A small sound classifier, trained from scratch.
Training: 13100 steps, batches of 256, held-out accuracy 100%.
Data: trained on synthesized solo parts of chorales (CocoChorales), 39062 training examples, 85.9 epochs.
Rows from block 3 of a small sound classifier, named by matrix and row number. Rows with one number belong to one neuron. Each number is 500 + 40 x the weight over its row's rms, rounded and kept within 0 to 999. All counts start at 0. Numbers have three digits each. After the name is the row's rms in percent of the matrix's.
After each neuron's rows are labels from the 100 clips, of 14848, where the neuron reaches its highest value: "top examples" is what is common among them. Only what is clearly more common there than usual is listed. The data: synthesized solo parts of chorales (CocoChorales).
# fc1: MLP up (model.blocks.3.mlp.fc1.weight, 1280x320), inputs 160-319
# fc2: MLP down (model.blocks.3.mlp.fc2.weight, 320x1280, transposed), outputs 160-319

fc1.479 100:486517452519503478473435511485529476548509574569512456499474462498502451467477513517483504496557461544485539466474458503497534486419522507512506460425517614502488539545492437451529536503486560555361536501495534473499505504512456503464557526510525556519501492487458500457553469567504555467462519563479531482541501513499557501505546532462532485497570519472485415463532450521452420479458513545469530436434499467528523528465490497503489515492492551521448439419494475553486497437497507
fc2.479 089:511525500510547533429511517562491508444531445532485467539498567533522555488512496538485551513517535513543496533451503482510514405518541480525533590469524469508535566460466571534451561520527513496560431510511490436440489570471560460525449439448530551557483510547497501561470491485501469506524492520563475543511472500514449462590486525534442444559495492463487485511482490482509534471548451528399411556551448512528483466476516477492559490553485540502478495481578540439510499488565543
top examples: note A#4; violin; horn

fc1.481 106:506491480502452479506529497553441500437534458493465574490442459428486502456431540448495509565513509488456474564482510483484484464455514519524470471470492519467462567485458511467429417494484488528527538463546564476502501486515526551582515468505471417529488454437539418416485467440482521489534459455474533574457508551585509461433443503531467502429463476491500494568455499493493552518475475514494490492520455498501486456497454498492549446497509551572512495511482434444503467442492466
fc2.481 104:481514540541444531445443524549511498409534608532458502476511453495501420506478526489498441522464459530515487416512495522497448535461525536456504482490509462459500465497455521571512505503516617460492498473524421471558431447486487442527488481463540511547516517514548533488540519449540439494504532532523481556562526514478460505563505488432537429518449512585423507510494615516541469539486567500454539458489517457521494463496503505445343526513556499477530533506518461570454527504475494
top examples: trombone; note D#4; note E4; instrument: bassoon

fc1.585 107:495466511469539545538519471516480539477457527508481532460486495526544540493573531520529435525528514528477507480476427551481507561584502513471417494516521461538465431570493498502465437476500472492468472444572525455514507484499456384504553431482467457544443471545516444492482435492466456556503460477510529526475509497485511467452446474470479488505407423444450495473537483488482494532461475457463489548464518473432490525491628491565515516497505428550500521456489477495544466515486539
fc2.585 106:503498500454492584507463501506560560442509506517468407526589499482506533522489520420509574549480556467472487542519519441584460513444508496542504530525490515505491530472558495482597514511483494491436546497484446526483487556465584483522478509467422461558521475540520508530535489489495539455468570508444482464451503552450502541479418530512515521469553579570522533507471569441470511504502462441506463519482455510446446529404409529417515525489530527515525476482507555426466487503506420
top examples: note A#4; horn; note C5; oboe

fc1.518 090:471475416437456434488422480490499448479463489410435490507482437491501474557477579508520560513535406510574565522464490482482500419503444493530435449555490514536546498498592491485508567436457591450501458573535497497569532553525452528447553498485511497506546510445489550498487487468538423526558457481432545531473495546561448581477475502565487470513494511484489551527518484514437423555528551513478480444488450411463458516535527472509540495555478451450500486512491476521486550493503538
fc2.518 092:544509505557523487466527579490452529512472473445533548486491565443540438553483497489523450464417508483533530496522474502495464458547459467506471459466477562510521495531490551480489461517494558503469500462475429527480541508410462473516424491501514470455572437332500498521462503535565487542472551509500507572460553445496495447568524515544463592518521499479513513521589499438478545500502574437479552452466508461512490483458549452531409522503489483513494464505515517488533508470449502
top examples: trumpet; note C#5; note A#5

fc1.570 105:554510464486416448518536473518535476509481502526455513502412501484456491469544476588498466464482520456477479483503425471548455470509532574458526432558531493437456487516487478489493562506534507455421548447527450475453522463494493460514538518476525498506433515466498495510476453473425471484518466591457511498466497429475509444518522586455436478415500549490469564459534521451580535522468468504527523503549516519522551505522475557530509436578553509595540520473457484562509525457512518
fc2.570 096:482494424536509471501508525526503467509545498486553440504548571551474529549487496485478538565458504498516474440496517505381463500395611560568509498516487567471489467553563514423515508548427503471541482484464497565496575494513527507502571519560499475552511472585495527492456550449415518545460514495486467566511514447526466504519482517410488605437447486542521486495557475581493468511529412433516535507461485545493550470544505537514429487515557491496529513457479557630535460515485543
top examples: tuba; note D#4; note D4; note A#3

fc1.625 097:495526513468507441526508517490548417455552544493402507435503477459483486491570490567492443517508508496443456491414446498501518541575521472545436457532526479485561534441504471467507511515533495435456494468529516484575487486583549506432497591437492485524556470451543487515486506466459415527467514516489476493538506463448515520524463508496498603513469503500498500519463493473525500559450442552585532523474366532507560438531516530506493530479557457533564516479507461482419489479492476
fc2.625 101:469472477502489560498527439495496472501498414461468501555474524479481516501534442470475436594508478471542549516419480529467513467455611467489441546543578514443476499500526502530492535503449473464482498493439543548528504467436543523501459454516537499484566516503491487533444533513428478522455498555528555501458453471444550517490429510422446572501533486522468580519502462518529463511497460508517540569505543484471453503427551441550492504481479468535454584522455483495474558480475475
top examples: tuba; note A3; note A#3; note G3

fc1.480 100:536499523533435487509483573484527457473515463472508514448520451497501480447501533535452480492447468501487452425528491519505455472380496541441521451500498495522523568468522497504467483539501526552479446569545443501543506490505510429478450445486404487484473508506425589547485468452523494471522533454516509452526459514549412401553547426469462519544539481525479538474489462528434416475505484543506592517519466517457447490532551499467468423536498484450489567485480514541440519510484494
fc2.480 095:516522492477425470546534521471491477459510491512571541501474560526522494474501484497520468468508534603585526550504460522491480547512538552518536559510456524514454553553503501591488550443530571480439521525380546536479604500463506538453524498547516555510558527450509457480450511555516506556523475496516485531557465505495522471575439524516497555445499531521563504423543511539410506507518556561527533438472530488569475490499523455529435483512528543481504522517509431547528529484426555
top examples: clarinet; note F5

fc1.648 105:436496489491540470473461427496565508484525548575521565427457456507460482570484463526475482525512449504528543509510495408463461506521504538534490475565565519502556443517434504538521526496568515489499551553435514514479457483550490548450429478480478477453432505464503441585473520443469541521467520471512479520493481492526508564431486514455471512480519478574550507557494487485465471560449524506500508596469446427498523531481423476519509494507443554474502540540414434442552431488518528
fc2.648 109:496455411527541544524491470461512483523483533471505471484500556539495489479525564520536473537503457455483482414475517514481563521520514541500435458521482408554436521499505470580535494516467464461566473462487529491442507482460526454567445522525554460502417490501416525471559545504528465458458558466502563536440522524465506508490446513496513518526486531491464524485603473455470473521507487516500536550495521476557509455561416466483533533476543508489422490526483507467416545526494466
top examples: trombone; note F#4; note D4; note E4

fc1.194 087:592501485565483509521443513436457533499523538493518490479395585531575524478499536448494514482502490539518543549484544481361477484472496529431547492488513484497493496526469463442576590481491547438445483473525488464456615535482560490480498531423495525481459462476460464543518413537471517473403554530463525545501460617449477516516511542528535472582504422455470500540462479528512511490496530496459475506470499545498463528525469537442472452511515467450465457547559499534497473512514547
fc2.194 113:482538509555532509459511463441553427498530498448502646496552542500438465481464504537496486527446519513502514487485496533483469471548435519477500495509498488435508506505490505465483531477465483494465429519471553499515475533428513555544542480494491466449512490460570584463488567431489441534386460483400475539457499494449535494406464503582447479597492543514477494491484514488487504509493506458535552540470560562491485488490562422442471509483531475457531513488447497472486476494516505
top examples: clarinet; note C5; note D5; note C#5

fc1.396 100:518491491554554509446496449591485521520464455464432588500492508430546448521593486482531425522533534463563498440486543510498476497539467535484573475522437506572452485487555515488554506515559494494490412501514497453457582489536459548487523497477564566462457432500551493482492461502479520503507494550487521511496445492484498454536505504438478513488514427544533481544484504427494496550455553507525464430429481503536449463531454483513488532464486432487442476485486499541461496531536556
fc2.396 103:512526435502523533494535451393493470509555537489506538573518515522507553487455536595498484509499457488509518461480542515503462390423516507477501511510475480482505503540495466467482509548474523460419528526454470459463479551529582435476558514529488531547574572477438527485442497471532483483518513481541495535538522481453490523459574437549497573485491550469549497489427519531550510429566446511532508502505555502462509514459528487466556450405506473505546380499491494475484515565525555
top examples: clarinet; note G#4

fc1.508 092:509493462514460537495522453514561510530486502437449502613464471513467445539518483504536531481587494499535483507504499517520532544513546446485419515544444456506548497531557580475453487499558577467476581518538477474548470489526476466506480558497442514540456485507498556606461454516466482458588502549455578509524513483484442481518448479495462502530439507500440473457505550511490538502492501529453501425469463471481548524543391513537505596451492422540486425478514559552401486510536468
fc2.508 095:524534513427572445494448538505484483494484517447515458529507482464454482461464492521457490487540548543430526543456555478518494507496521488515476565541515525498560438433486439535496492477457485439526485501472556522454561467487544516478463500517480578524437499451533468483425437518420547482463559456514552540536458533544508483456526539418526602504475457513521463529576478507513447518527504465427501520501524511555531528496503464444488558466480537515510492502446549472510473597496477
top examples: note F#5; violin; tuba

fc1.700 088:508520524481461542498482448467471493534502445560499432505434514501455507512523487490546445520570463456484453512581453493522514477491478507493553495521561506500409619481484493492505562451475563465456453472481514504432479543473583438514474399533456493466529491522536563462511488525547554505491439479486515500497476521576511481473427482522516487438484518498524454498512435500546492480490508428522482480466483489530520522497487506544477472566502454488416431511539437400436544495450487
fc2.700 099:495556465503518531407546513538531471520583473473534456448493576497485503481574498450508524465517541565502530519491480546513563431538500519484557515455526534489474605495449475469531479504451519491596488473516441451493612465452456494551552547472477516464462502548539516546513567471505522482502485509552425552496455479487473525475503497443528524539483476497513536443506519526543571485548555514519485560466503459575438504446515483567600501503526543466538505492486491463468487462562496
top examples: horn; note A#4; note C5; note B4

fc1.409 085:531489496454492498493417436460560510494494529489438515479472482473489534491508531490466581574417453532546515436524462546530479528509461471415527502516481598519552514447492476533518489514501436508548416523489530513483410539499487519451433517431491460590556450428470460524518498508466446516505455495508522515461588509534495519448486458542432441445453496504508581527518524449471461589495482514507526472517493518480479450529451512533544498555466426481495493452451437468468421506509519
fc2.409 097:504541549543451484516481532472529510503445469395568500528542578487492503452517527508427453475525480501562483475526465558549497528440519571460541506499492547569543487474552509561483485521510488512453504465460475560525435549482517481517546533519532502446524525449473464527452522407604517485526479528501540528486484417518514458566508512478513567544499470567487473567602506510454513507440570508502552523474537415471552481519446431512436543511555619536462475485509486574504536559452553
top examples: trumpet; note D5; note E5

fc1.302 104:524493449458450538552497491500468553458501509529469493582490459508544499529477486432437481526494449516526527504555467493484560556445556518555572507450518424536453508468500472605461515482465565528494478534480507458458483499485473552484492527470497546469407477493472490543448489569444618438510519480492472549444498566464450464482521445483507493569403457500522480475484524535525527442491518505516488439411576541491519534524447498413449463418553417468510496546489523524521542474398516
fc2.302 106:519470500529472547526558547516449463569445552504436525540447556560495542499421463506543540446528500484594463515504514483507452494563465523509504517474459499495466417529564433558498482463507534482488498518511486490553507478501501506426467512556532512491509507489484597490532470541558563520505545494503490551463508513542524472458447509511468604504437530565539506602534561475500438532478542472532531514500524518483519573519506484478502416479577533510530484484582448555528545526515490
top examples: clarinet

fc1.594 092:513593466542495522561541496471546574534447447533465508620465503525495459499482507465453513491518504438470487479535443488511600489524471566488464458406559523474500514463503483523496530520470520494622536421498507464496520537511549551463555506454475466443549489449483549523538465473595473531547555500518514465544485467472466497466399517522478445490504454446445454449500525517522502504426475458444495562471488464416520521492543471484506549546505563519527508501518490518494525449510464
fc2.594 098:597493530488543507452510537526468470482483570476532574504476513496508481447455461521478413462463465542501492503473510494435536507506502527538511583482468461418558478527488452402551511478517542533416529548520481578478452485477495536526553491517476502544470487562522486561565455542515481483511493434481511495436501529530498479464486518452444540506576483562475490493452474499535487477508503455471475477478474501591427526462525535460498516542514484495501487527508512487532550547509501
top examples: trumpet

fc1.642 098:490552527492526499514509516445486534480550496555451440475494500489545500547522514527500552521496465430452533521550470446529453478534543516476462495534507431517493529530425516466468552494487580526478527595453514502521466543532478491503513423502516512530512530509492460543476479422523533536499437473483462538514535529552544506491399518479503523397481494464533462440520486471574495463516569466482480446499507515477512471501425562456474478519506565444518491542509531424486516536471415
fc2.642 096:553443498503499552480498460548534445527453516468525547432557421461487468490498530500486442427488496488547559455514530539395513550557473512507532458547547469560447435419482513477522492460483459510483546408498457536490493511516508512505507507506451538437469494545515467517562491524454472448518482493459506504519505385515545546447427478501474488456506569488444480468429560497496458490511524515545501490503521593509483437561440476486505476545470524499600475528498383521435452473532502
top examples: horn; note A#4; note B4; note G#4

fc1.746 093:495466458471499583478533488485534528533567546518521473446519417525515501521525580490485533590520448545480536558520433518486412506596526526508438582497592458448505520505444460475561531499445583550518525484455469558448417538487512456521487470545430435483529516454547500532525477420517541537480496453516423493502500522514468480532453473511497426508377461418489426465476424474477496473498543462579441472480555553500482591512473552462551520460452482433492398496586518461488464524488493
fc2.746 097:458453537535465497531532532524523502514444499466576491437471550497451510546579496497498454574520497502414489549499492493503423472458549513548490488515529483437520482515473451531496434476453527512555478521467474482463541524484505506490563477498447409435550427478534481498490506555437467446429516432526455516524531475576454483506495526578526526473479569472509460443401509500493508528515463413496447489476625547525457522453544419583470497481438462495436554491470540460573465551466465
top examples: horn; note A#4; note C5; note D5

fc1.76 099:551533516484512494497518461520589571466548492516484487544537554518499509461491564487501488464433507562578531555484460590518536474528424509490458563560500552506559444608499571461440503488402525483487508502521455521493484410474533488500467450524501505505518481527522563563461526501484517504568496483453493497496516456490439521441504457433476609459519414502516499464535533494511515536544536472474481459530478500497458494541579478502478507479501448524517514440448516451499526453455462
fc2.76 100:474525464539565494527482524509419520548457504437421510501533525462465451528517435447423480503550456518489424456573551481488448435557520507501464536439478550475539434558487523529452543535490515531473476429504520506461457480486489460504534515479481467462493494425498523476508464531501489497512532404424518491552495544475456504545467562488422471510467493480386500559496502547513455465507438559525553497453598426439544476446445461578464512491524563475465563549469471604440551523485505
top examples: trumpet; note A4; note B4

fc1.326 100:551466501501434567540541499473424429456505459476440439484483483492636442495502451516479505539529505489514458491530542481470470482518533483471503490531515486550484495418436543463599514513498526439516543508500509529500468527471518477521471470463491481428540519496468463599438473536495417504515433479529463478517487476579533456509546547400499421452466409529478476512498472489525498482487469493523497470484528471494475513437485485472471495457562534498572571489535480444520535509550476
fc2.326 101:458503552461433579441539534504534464437510570544535547531464553502435464518453498552521427531495481530420508588471456479524493553476500505545558522480435486484468506571486515524461538455565563564544543512427452490468444508515462504394584517498510542542490540487478517514460478445496541457506534507532507508526492496540541502512503504516437501537515489467446414476533568571508429472501488541541418468474517513503530496490523519495560390525520539519452451451533451510499496523498434
top examples: note A#4; tuba; horn; note G#4

fc1.759 099:490473493466483494456436532519443494429403541505438410572509510425515505493408506535469567461505476509517456477547491551511478530414482501511528560522465469442419422519465485546528491483508475502479517533505447541506509520533417505493492478495416515563462528515559544502442496532468578471548520457417495503540455456535543458562534511458545479528474541568508529483395413593501420489440502540560479557517494534449475496449535521433534504495462563491566466521452479457495469466455444
fc2.759 098:501468480446464497553490509575501547487488489484491410462494525477437534537563528469459479539545452470466521457542523500516452520631445549561501476556473544483550458490498512487441470496490500477497515521553491543490563528476553451516558511483490465526519522422505553493486488576528485531531495471418553514486505482512515484489500513450497556503546532462504498498565489474530481501561455456474494541508561528477499486477539494546505551519430497480487531526431507614488605500488455
top examples: flute; note B4; note C#5

fc1.127 105:550487532472564524449475487472539449510454475484525531482609536387555475524511488479525510523571535487526444484515472495450433421456533457495501486507448528521453462517479482401500516539429450456498476509484438521440443545528460544519527493487503412508455503467514521504474436452590515586539492531519522551472500501519465457488515460447466484442509606484464480440544509458516449488521466497423481413450453455558495461499507498556448502569477494543516550419472493475436552469487488
fc2.127 093:493524489550479457519516566522491493476538490508479547528522453517466457538563483452509525487448498558529555439439489523550548489479484491489540492483515470494501496465508496539506507393477501500425463489481494527497464447502549491422526441447471526489524526476504462429537468470458544462606500453569491502554471449494449470509474533498393493528486480485516413542524527487487521499458519475438485518477462507487539484508464533523531458376646572542484429493474469496430488573418463
top examples: tuba; note D4; note D#4

fc1.475 102:455527462501458537488483547501482591571544510545525444502520485519529517431500555509470538543498493487544551577493431447526494459578538502505471513477506478472516557538477540469479514443515529486508473533437538497480459478453531550503534517479495508441502509534507521543464514423452540507484511446545453514485491539532465382455436484542572460462514465427493501448428497499541517417506551484547454500514465505434484532502446502494519472475535476512484441547571520443471484425480449
fc2.475 103:512458486481479548486580543504533502461533527437495513497477566469434475502564438444528448580511514521508542445441544530425402533495482558501494463480533468512493539499483531547540410476436464431561497484552450475472429495498501453495560494462482485491501447474557482493506484510487482419463534511581478504489562480512467533471537516603547584462452512478529483463493520488499521558475512419464542544467596560516524473437571510504485534421477467492495519477435464479462486481463518
top examples: horn; note C#5; note C5; note A#4

fc1.95 101:516517520529427475455544525549500486597535455478507491583522466512466499515511510516509462474521506504503518428487434486535507473517546468493430455466512462512537502500496499526422504549489442466563528536519511499504527512508512481458466495505509546559406598467488480569515531571455519455509496572425492409546581494545514493483517518443486588456611480469459519442399540519522511495502502525469537541566497522469528525509482487522514470472530481431476524460453518503386553543529528
fc2.95 100:540500453474522456538506518465583523511473525541479396525435453478521460512528510531514526483452458525470498505544507547441491451565451559529588415474438547572495419524532477483531487457452468496559542551462414616519447444517502501513512535532508445487565515453527474435551489529499505508528496554495488527484423502484453490471447450540478496545385494457475475526555533496544532460535503521525486470577534463512476429496511538549481534519433613589469501514496496499532511422470518
top examples: flute; note A5; note G5

fc1.225 108:526509488506482484464477556493531491554479458484471478455530549514517478427484481527575498490537502495457579482469513499512506485485446545529498512469435426527486485536497530391477520537574477450421550526476489567502534485485482556504514544495535446560466563535542583417453499497440486549509431522512535496481517432498476472472525518452505448500521586449467418523505488479524461525489509560509574509473474468445516525535496523564597533475539475535525452443528422572501431462517539
fc2.225 127:466498462469564472497489553458521519499589504520525454451497576476487524547475520518454489496485457513473489472470498481493486513466524483538527517491510450446451460543525521531509476530504565438576449480508502508533565516506518447447474465528532509482512474516429511479479488463472431515462461418499439563536517456524510418538489493437543526498487541572483429497498530526503485530497424496495578517409550481530462526521538469548496554537522539603553511536442568524543484565470500
top examples: tuba; note E3; note G#3; note A#3

fc1.539 098:504478498472560417541499531511532531490473454522532533562495548444448470499492515456606459504518465553460527463452533471516499527506443466466480483505473554489508463523519517461552485564500424511517437521532616518494462441445475435457535469503466454461461480486484509481528587457524465495426459493448464485521504549447465539551488487528426544500512456525515554530486567488503454546532532512508603432477546509465504526510512510517460503522506531535455448430500431466452486490501500
fc2.539 095:510530493517512538498537512520586428480463519479550529468514512542550510538591463501454532513498500475525515384577493513467417452527521526495501534521554467485495571490513513443473506479482494504487487486519426541508489528634516456502575510480573486548540525550515562464487462482446485473447517458507527475563579505538490520476520535463531455512462529504439525454459471523508509495512542433514494554469470524553470500487522547470496553417497432527533570468528519551485555560533475
top examples: flute; note E5; note A#3; viola

fc1.463 097:492483578491475551506476472448477528519479517572497494545572507492441513454508427539469438462502452465470525439553542491490452528540504542512553510455469472480511543518484498528527512528504552469531483481574529528458450546535502448504569391557529556484538522459495441424546548471516554543604428528471509536485501497543502487481482518504519558513550466518472486504444459480541472540564506533491506522511512459481480461494488468513505517439478574488506436510530431558418486515529524
fc2.463 085:518447456490538506507513528485562485449507463517469452508476524532505526526479556475510596575380441462375500528461474532436455518524487429511545563555510483499477471478530513441403454452539485511467502527541513505455433472489473521547527525538499517488523578535439550476537432530500503456532509521452478519471500524645448456439470492464508502507509532443454544497491556540521481479507553543571507524530485468450487445485511543506438493401529424538452471524521493545511501477501554
top examples: tuba; note E4

fc1.259 096:443471518496502495483558501514417484486535502514453460498481519439482506457544432469501529487548478517516522513434500495594514473506520458467454467500498429471503503502510510505445452495478510416441522545409521424494425462498497490485515481442456490560481530500464459463546478528443473549502466474458463495533422510532563477448502493528408484492436545568485438433509506643509512501442595466585454527527469552496494476519516513459440477474361494530537503516473547443464476532502479
fc2.259 089:479533558483458475480527516553513511470513552431510526480519555490474504536438469571528415466425494477477454506469443502541502495507483512437460536568501498455549462496432557482485476615518519514493553445473518617525524492545478521427460524434495472464504559436449447466416498511511478499454485462520500477428530512490460501525442506448590499530530449467485538535491567460566454454529492477503528505460544470483517490499495487487602517460546518525528451478524439498478513545512522
top examples: flute; note A4; note A#4; note B4

fc1.45 099:461496497434487511496514512567501457537484487495524403509558499527510529466499501484533451516563515499498486485486432423499560522554496511592496465492484528504514424504503451518396465543505514523441448478509472501492560411429550472457496557450509474508554483477461446511502449548467437521483409527487522448505433465520399495515555479509479484492490460418540522515556532473515505574555527441417482526420467495444474501489436464557478449500467516439576582539550458508452453486485386
fc2.45 091:480539452537506588466529484384507535432536500431512472617517542463451531502472461471528549491490486521529514468454474511578511423416506456484507519559529474501492587543522541426565543555531546534541491548523587490498530507559544542536457543480535584482516508505445533501556504546506517581490530451544522477538463482512523515523528535497511549527571511511501459519543483488526485540496555547452503489515500478518526564470492451407465558502539442512485476512493520515577529462511491
top examples: trumpet; note F5; note G5; note D#5

fc1.469 108:478495479542533539431463520456536522418535520487456400491487517475520581500488464474514477524518479490496562481550439529554505476504512560556477455536505506422439448482533508488437453559512521544449485518502592427515527485490478501519505460519410496516467524507465427468502485446473515484510538487512439548601505568480449514575506512550452477511528440477411528497496487512416509477527517539441426534484435419467489513468461461484582517525460441481453462503502502437490545450507523
fc2.469 099:543464436484487494508479415468447527500463514491527447525475540428524462458536502456435541501605527463513451445415529507452479516488510465537539529549500464586519503528519501558503543442486544511562471535471470477533571492489545474467505522509455475451526601533536483536478470440507520463464478498477513519565519495605485519501428499512490566428587564529530524486517519468488518481452488528532464503554510509553496526468482492531491530489508468510419484539497474565491466525521472
top examples: clarinet; note F4; note F#4; trombone

fc1.468 107:484534492506440539428556528474519512436526491472454442461530446521471500520493570501593513464457477517548519502492477424530511470489487484430542492493529514524523545510434553477501509501482557525550448461494475501433517500467525463427493523545530473485459476478466482544459572450458460554541553597536590460469485467532430451492483488492448524449436473467481450446498501537503541493423459478553435481561515517569470547446396510558539500521465502576444487482528578438549504495484529
fc2.468 104:525525570452472476519495493531454515466519498521567496497508418454484501496493436572496498582519577461473497470522577457471408543454562499531484555470558470559530493502499493559462513443466528464496512569486470486453437572571514561450548472562524435552531555482529491497437474520432486419397518494548466484489471529528417525510569546537559554433423544501530496441465515519473527490486483464484517467513561594470536510567518421420560489500540447470511505560486486546477507508509526
top examples: horn; note D5; note A#4; note C#5

fc1.611 099:511545415427511515515505503540559505518463437543456534512506487556561547519458562519478485500541471562523460455464503499537527496511433556512469462508478465542465539536510511481468489455471559549556517518492544491544574534541504514518507490530430557569503489472559528499507481499515584497528521490411487503491503528491534550507490524425534476513536462465530556493498522569536439515472466486478518457498384479429487484524475514525571449514490528483539454487460559560480484547489540
fc2.611 096:498516469410539508523416517470487503566555541490499435516492523457462465497470542504534513469449559498495550409579451522476421536480469508552495471555519465517533466464396436454568432542481480509502464476507448530471467505412524507508516441496497492454537526526455561557498591535573539493530469500544535498501557441471535579436531487533488482423553524494530516491526501459520585559509510477512526522531484554473481542535438489451449527539490510553476529476517545515483484517558454
top examples: flute; note C#5; note C5; note D#5

fc1.401 117:575480532483495498472515582527537516519496526497507440519512534532506516500517458514532473448559503517460465581473500530492538525518464493481510503506515486460505550527591445559483474509529452428620434558522554544462473559468515460469431520523488517486493481511543443657574473505489452520453495467518550434460493496490472462500444465526446458505466529497434477489532483468489481549540500515478462538464498517526407452468528483531494451531512549518511528496640479512398509435481523
fc2.401 099:501471500471554454484512526485446461520541498475515485548465516513522509486421521461513613437512550468501511499521418513473491415487601494527496512490467418484553470543491535539530450509508568499490456440506448502522500524580480471510540546516493505508539527464506595525486480539492517511505482597519544520511527501546555488453516523504518611519468505498524506479515543546512558487505535436501465502488524465547528520463526541459553539447490589530539523521496483483437495461525469
top examples: trumpet; note F#5; note D#5; flute

fc1.169 098:489482449537457525499518503477496567548440532513445470443518512470498536437564532540450490552486545489502461562511467526497441462437531520488468504506479479505474531575478491514454552469526564595430494534495540530504455572422488450499563517558508445548487517479494527462460464512507504522484478494601459501489482450482523421472503502512473485455427529497512410514527509492494538558482406450542461501431458462486522592528471491543462391509474516451469471537455479488428621524490502
fc2.169 095:514551510500545486490564537465590496503556482540462553501540532506439483467434467539474464512503455484515534472497497460502542498536540565536477516454541431464473514469571534450588508473490502442571546514454459564494537529490488501531530447531498507536504524497556510491520511494458516545548509420479503494449490492563511460527450522495525624527418522579544525554534525537472535475547531464523524512458553549566478442469526542525408538492509480567471488492578484474568482530486505
top examples: horn; note C5; note A#4

fc1.154 105:474489505452483535533453463481502531532471488492462543476581537529576554562573480469565539611513476543488559567530578472534508550498514501463469549528504470524533482553534459537511485502551501491561536520483520528487374540569489516507526517461460449535541456533545441531570455560524561536463488447481556485451547551514482426520470499564500413509400601463560508421465476489472445522582499448475479406490538483473473461499522527535468540520418477498485482491544528473519523391483539
fc2.154 097:487469551518589445477521458512476491522520500486569416431466544528422561539518523560466518487524514512515512511488400545528503528478514575478468494478528545480516440531484416502552455478447497455519495511475536602482463500448571493506503501542494424512513540523532536502463444498450432490494509450467469489504536421516551536517472522523478513491512521530454508462455529490483545496460434461552502495443525502484543552471469539549487504448520542425485553456497459470524498510477441
top examples: horn; note A4; note G4; note B4

fc1.656 096:449531427430488461506440491551531484473504488518572429473425447513492493519479511446576573491457521498530492472526538482517570457549486516492503438534449447439518459450516396502506518518525468506490532519501494555484515474526452509485507505499459468601474472560494531479465497503566569520476499485420524488508505496491508521462526582463528517483518439464490446528568464507489520508453542478546530438500466560452525497482469466503578512461434462518444486511451489525462532567467464
fc2.656 113:531490508561511499445475493497496474526511452466513521427464567453492450528484524499543450481584596410481447477469488535483468469523500512507499421575508534442482540525492501534519479490467458502533487481508445440423511560485529454508461518507476495489507519483426541567469570533539463514499522480562571477529578419483559461541517577496498525550573564451483469465511510494425506514500483503476488555457534538494524543421450489534476555460461522542463564484506490471539492459472457
top examples: trombone; note D4; note F4; note D#4

fc1.641 100:532509589556528470486517533487537501509515472511480472479475518520500436458488485489503506471552572518499559411593492453530524475490476538501540500499475484507489446500551519499451525492507553505473531478514489539532434436511478515468512490479509490416470492492586528433422485404454520497502467507527478493469449571528481517500454452483484443433521475449490463489456461466526455493500525558516519546420476477455522478488443467564497475425468397522477419452531415536503486543473564
fc2.641 113:544469518511503495547469472477488393502542507414473393485530571525488530483415475507465534515498480455483514473441515528512509589498552527481478453453475399526452499522499454545437475462554525501598462517523439470544518467546481477426512554416550465544526552400494446451499494467444519476452523408506499541514528452391542511482452468530551508477511507422422513518517481466466475474528490500504613507525519464468504538553557479542533524509515493469463512534455418481487468445487471
top examples: clarinet

fc1.446 107:443487528432431536444497518499528540489525530483536539425483500479497505435477468463523553481465487502467444460588481479470469531523462412488513527497459529523449470471524438394489403424555501500488482533549503534499591469504544453534527470507554556498437511536564436496467498478476547501452473530446502488450459443519457487516424541537476526501526438494469517512539461459499448575494530464473534445503552506598502436475559499501397542490496494493514536528498492499530574459493494
fc2.446 092:506555565521519472453454504492450429454504449506538520527554394483492565496473519511486594422473489503544503482409536492520477493561490550501460449522380539446437504566459512487503527557497458490430475441517453422537529493496540471508502524487480444451560562491469499529513575430483466523474548418398546507502483570454541532531550470460456471454466513501494503550495467450481452513499439452535483517503590522531464472467451559468478530431467576522467532484490517459574441502482583
top examples: flute; note A#4; note B4; saxophone

fc1.197 102:582432550454446463556437500504521533486528483487499439468516416582535515548548463505499473581526422494527608509435506481467584516575460582449526552471509524530479560476496440481505495471481513532486448482532504489419476437531503529500515451589455470562520432511425457488475497543532415472519534498499464485455450441469490509511543475507532510486527524520483454565477495483496436510504447449476543548480476527504437553534497500551507438496496409530545479461525554495525502469540489
fc2.197 098:491472501498486528518513475473481424513526485532460486520499551499538466515543513570510489492455557456580510513504468485575494481548496516470493554500479539473568473463562430554531468506457513471556509496525581460485496520437491437448516527516539562503465536511520465535508579450524510588393505469358543554488518523624493496544579502528461489523509471436514461549494514522519498552462520501521445459505460499483455479514486490535503565515468564490454478582484529496525498491427529
top examples: trumpet; clarinet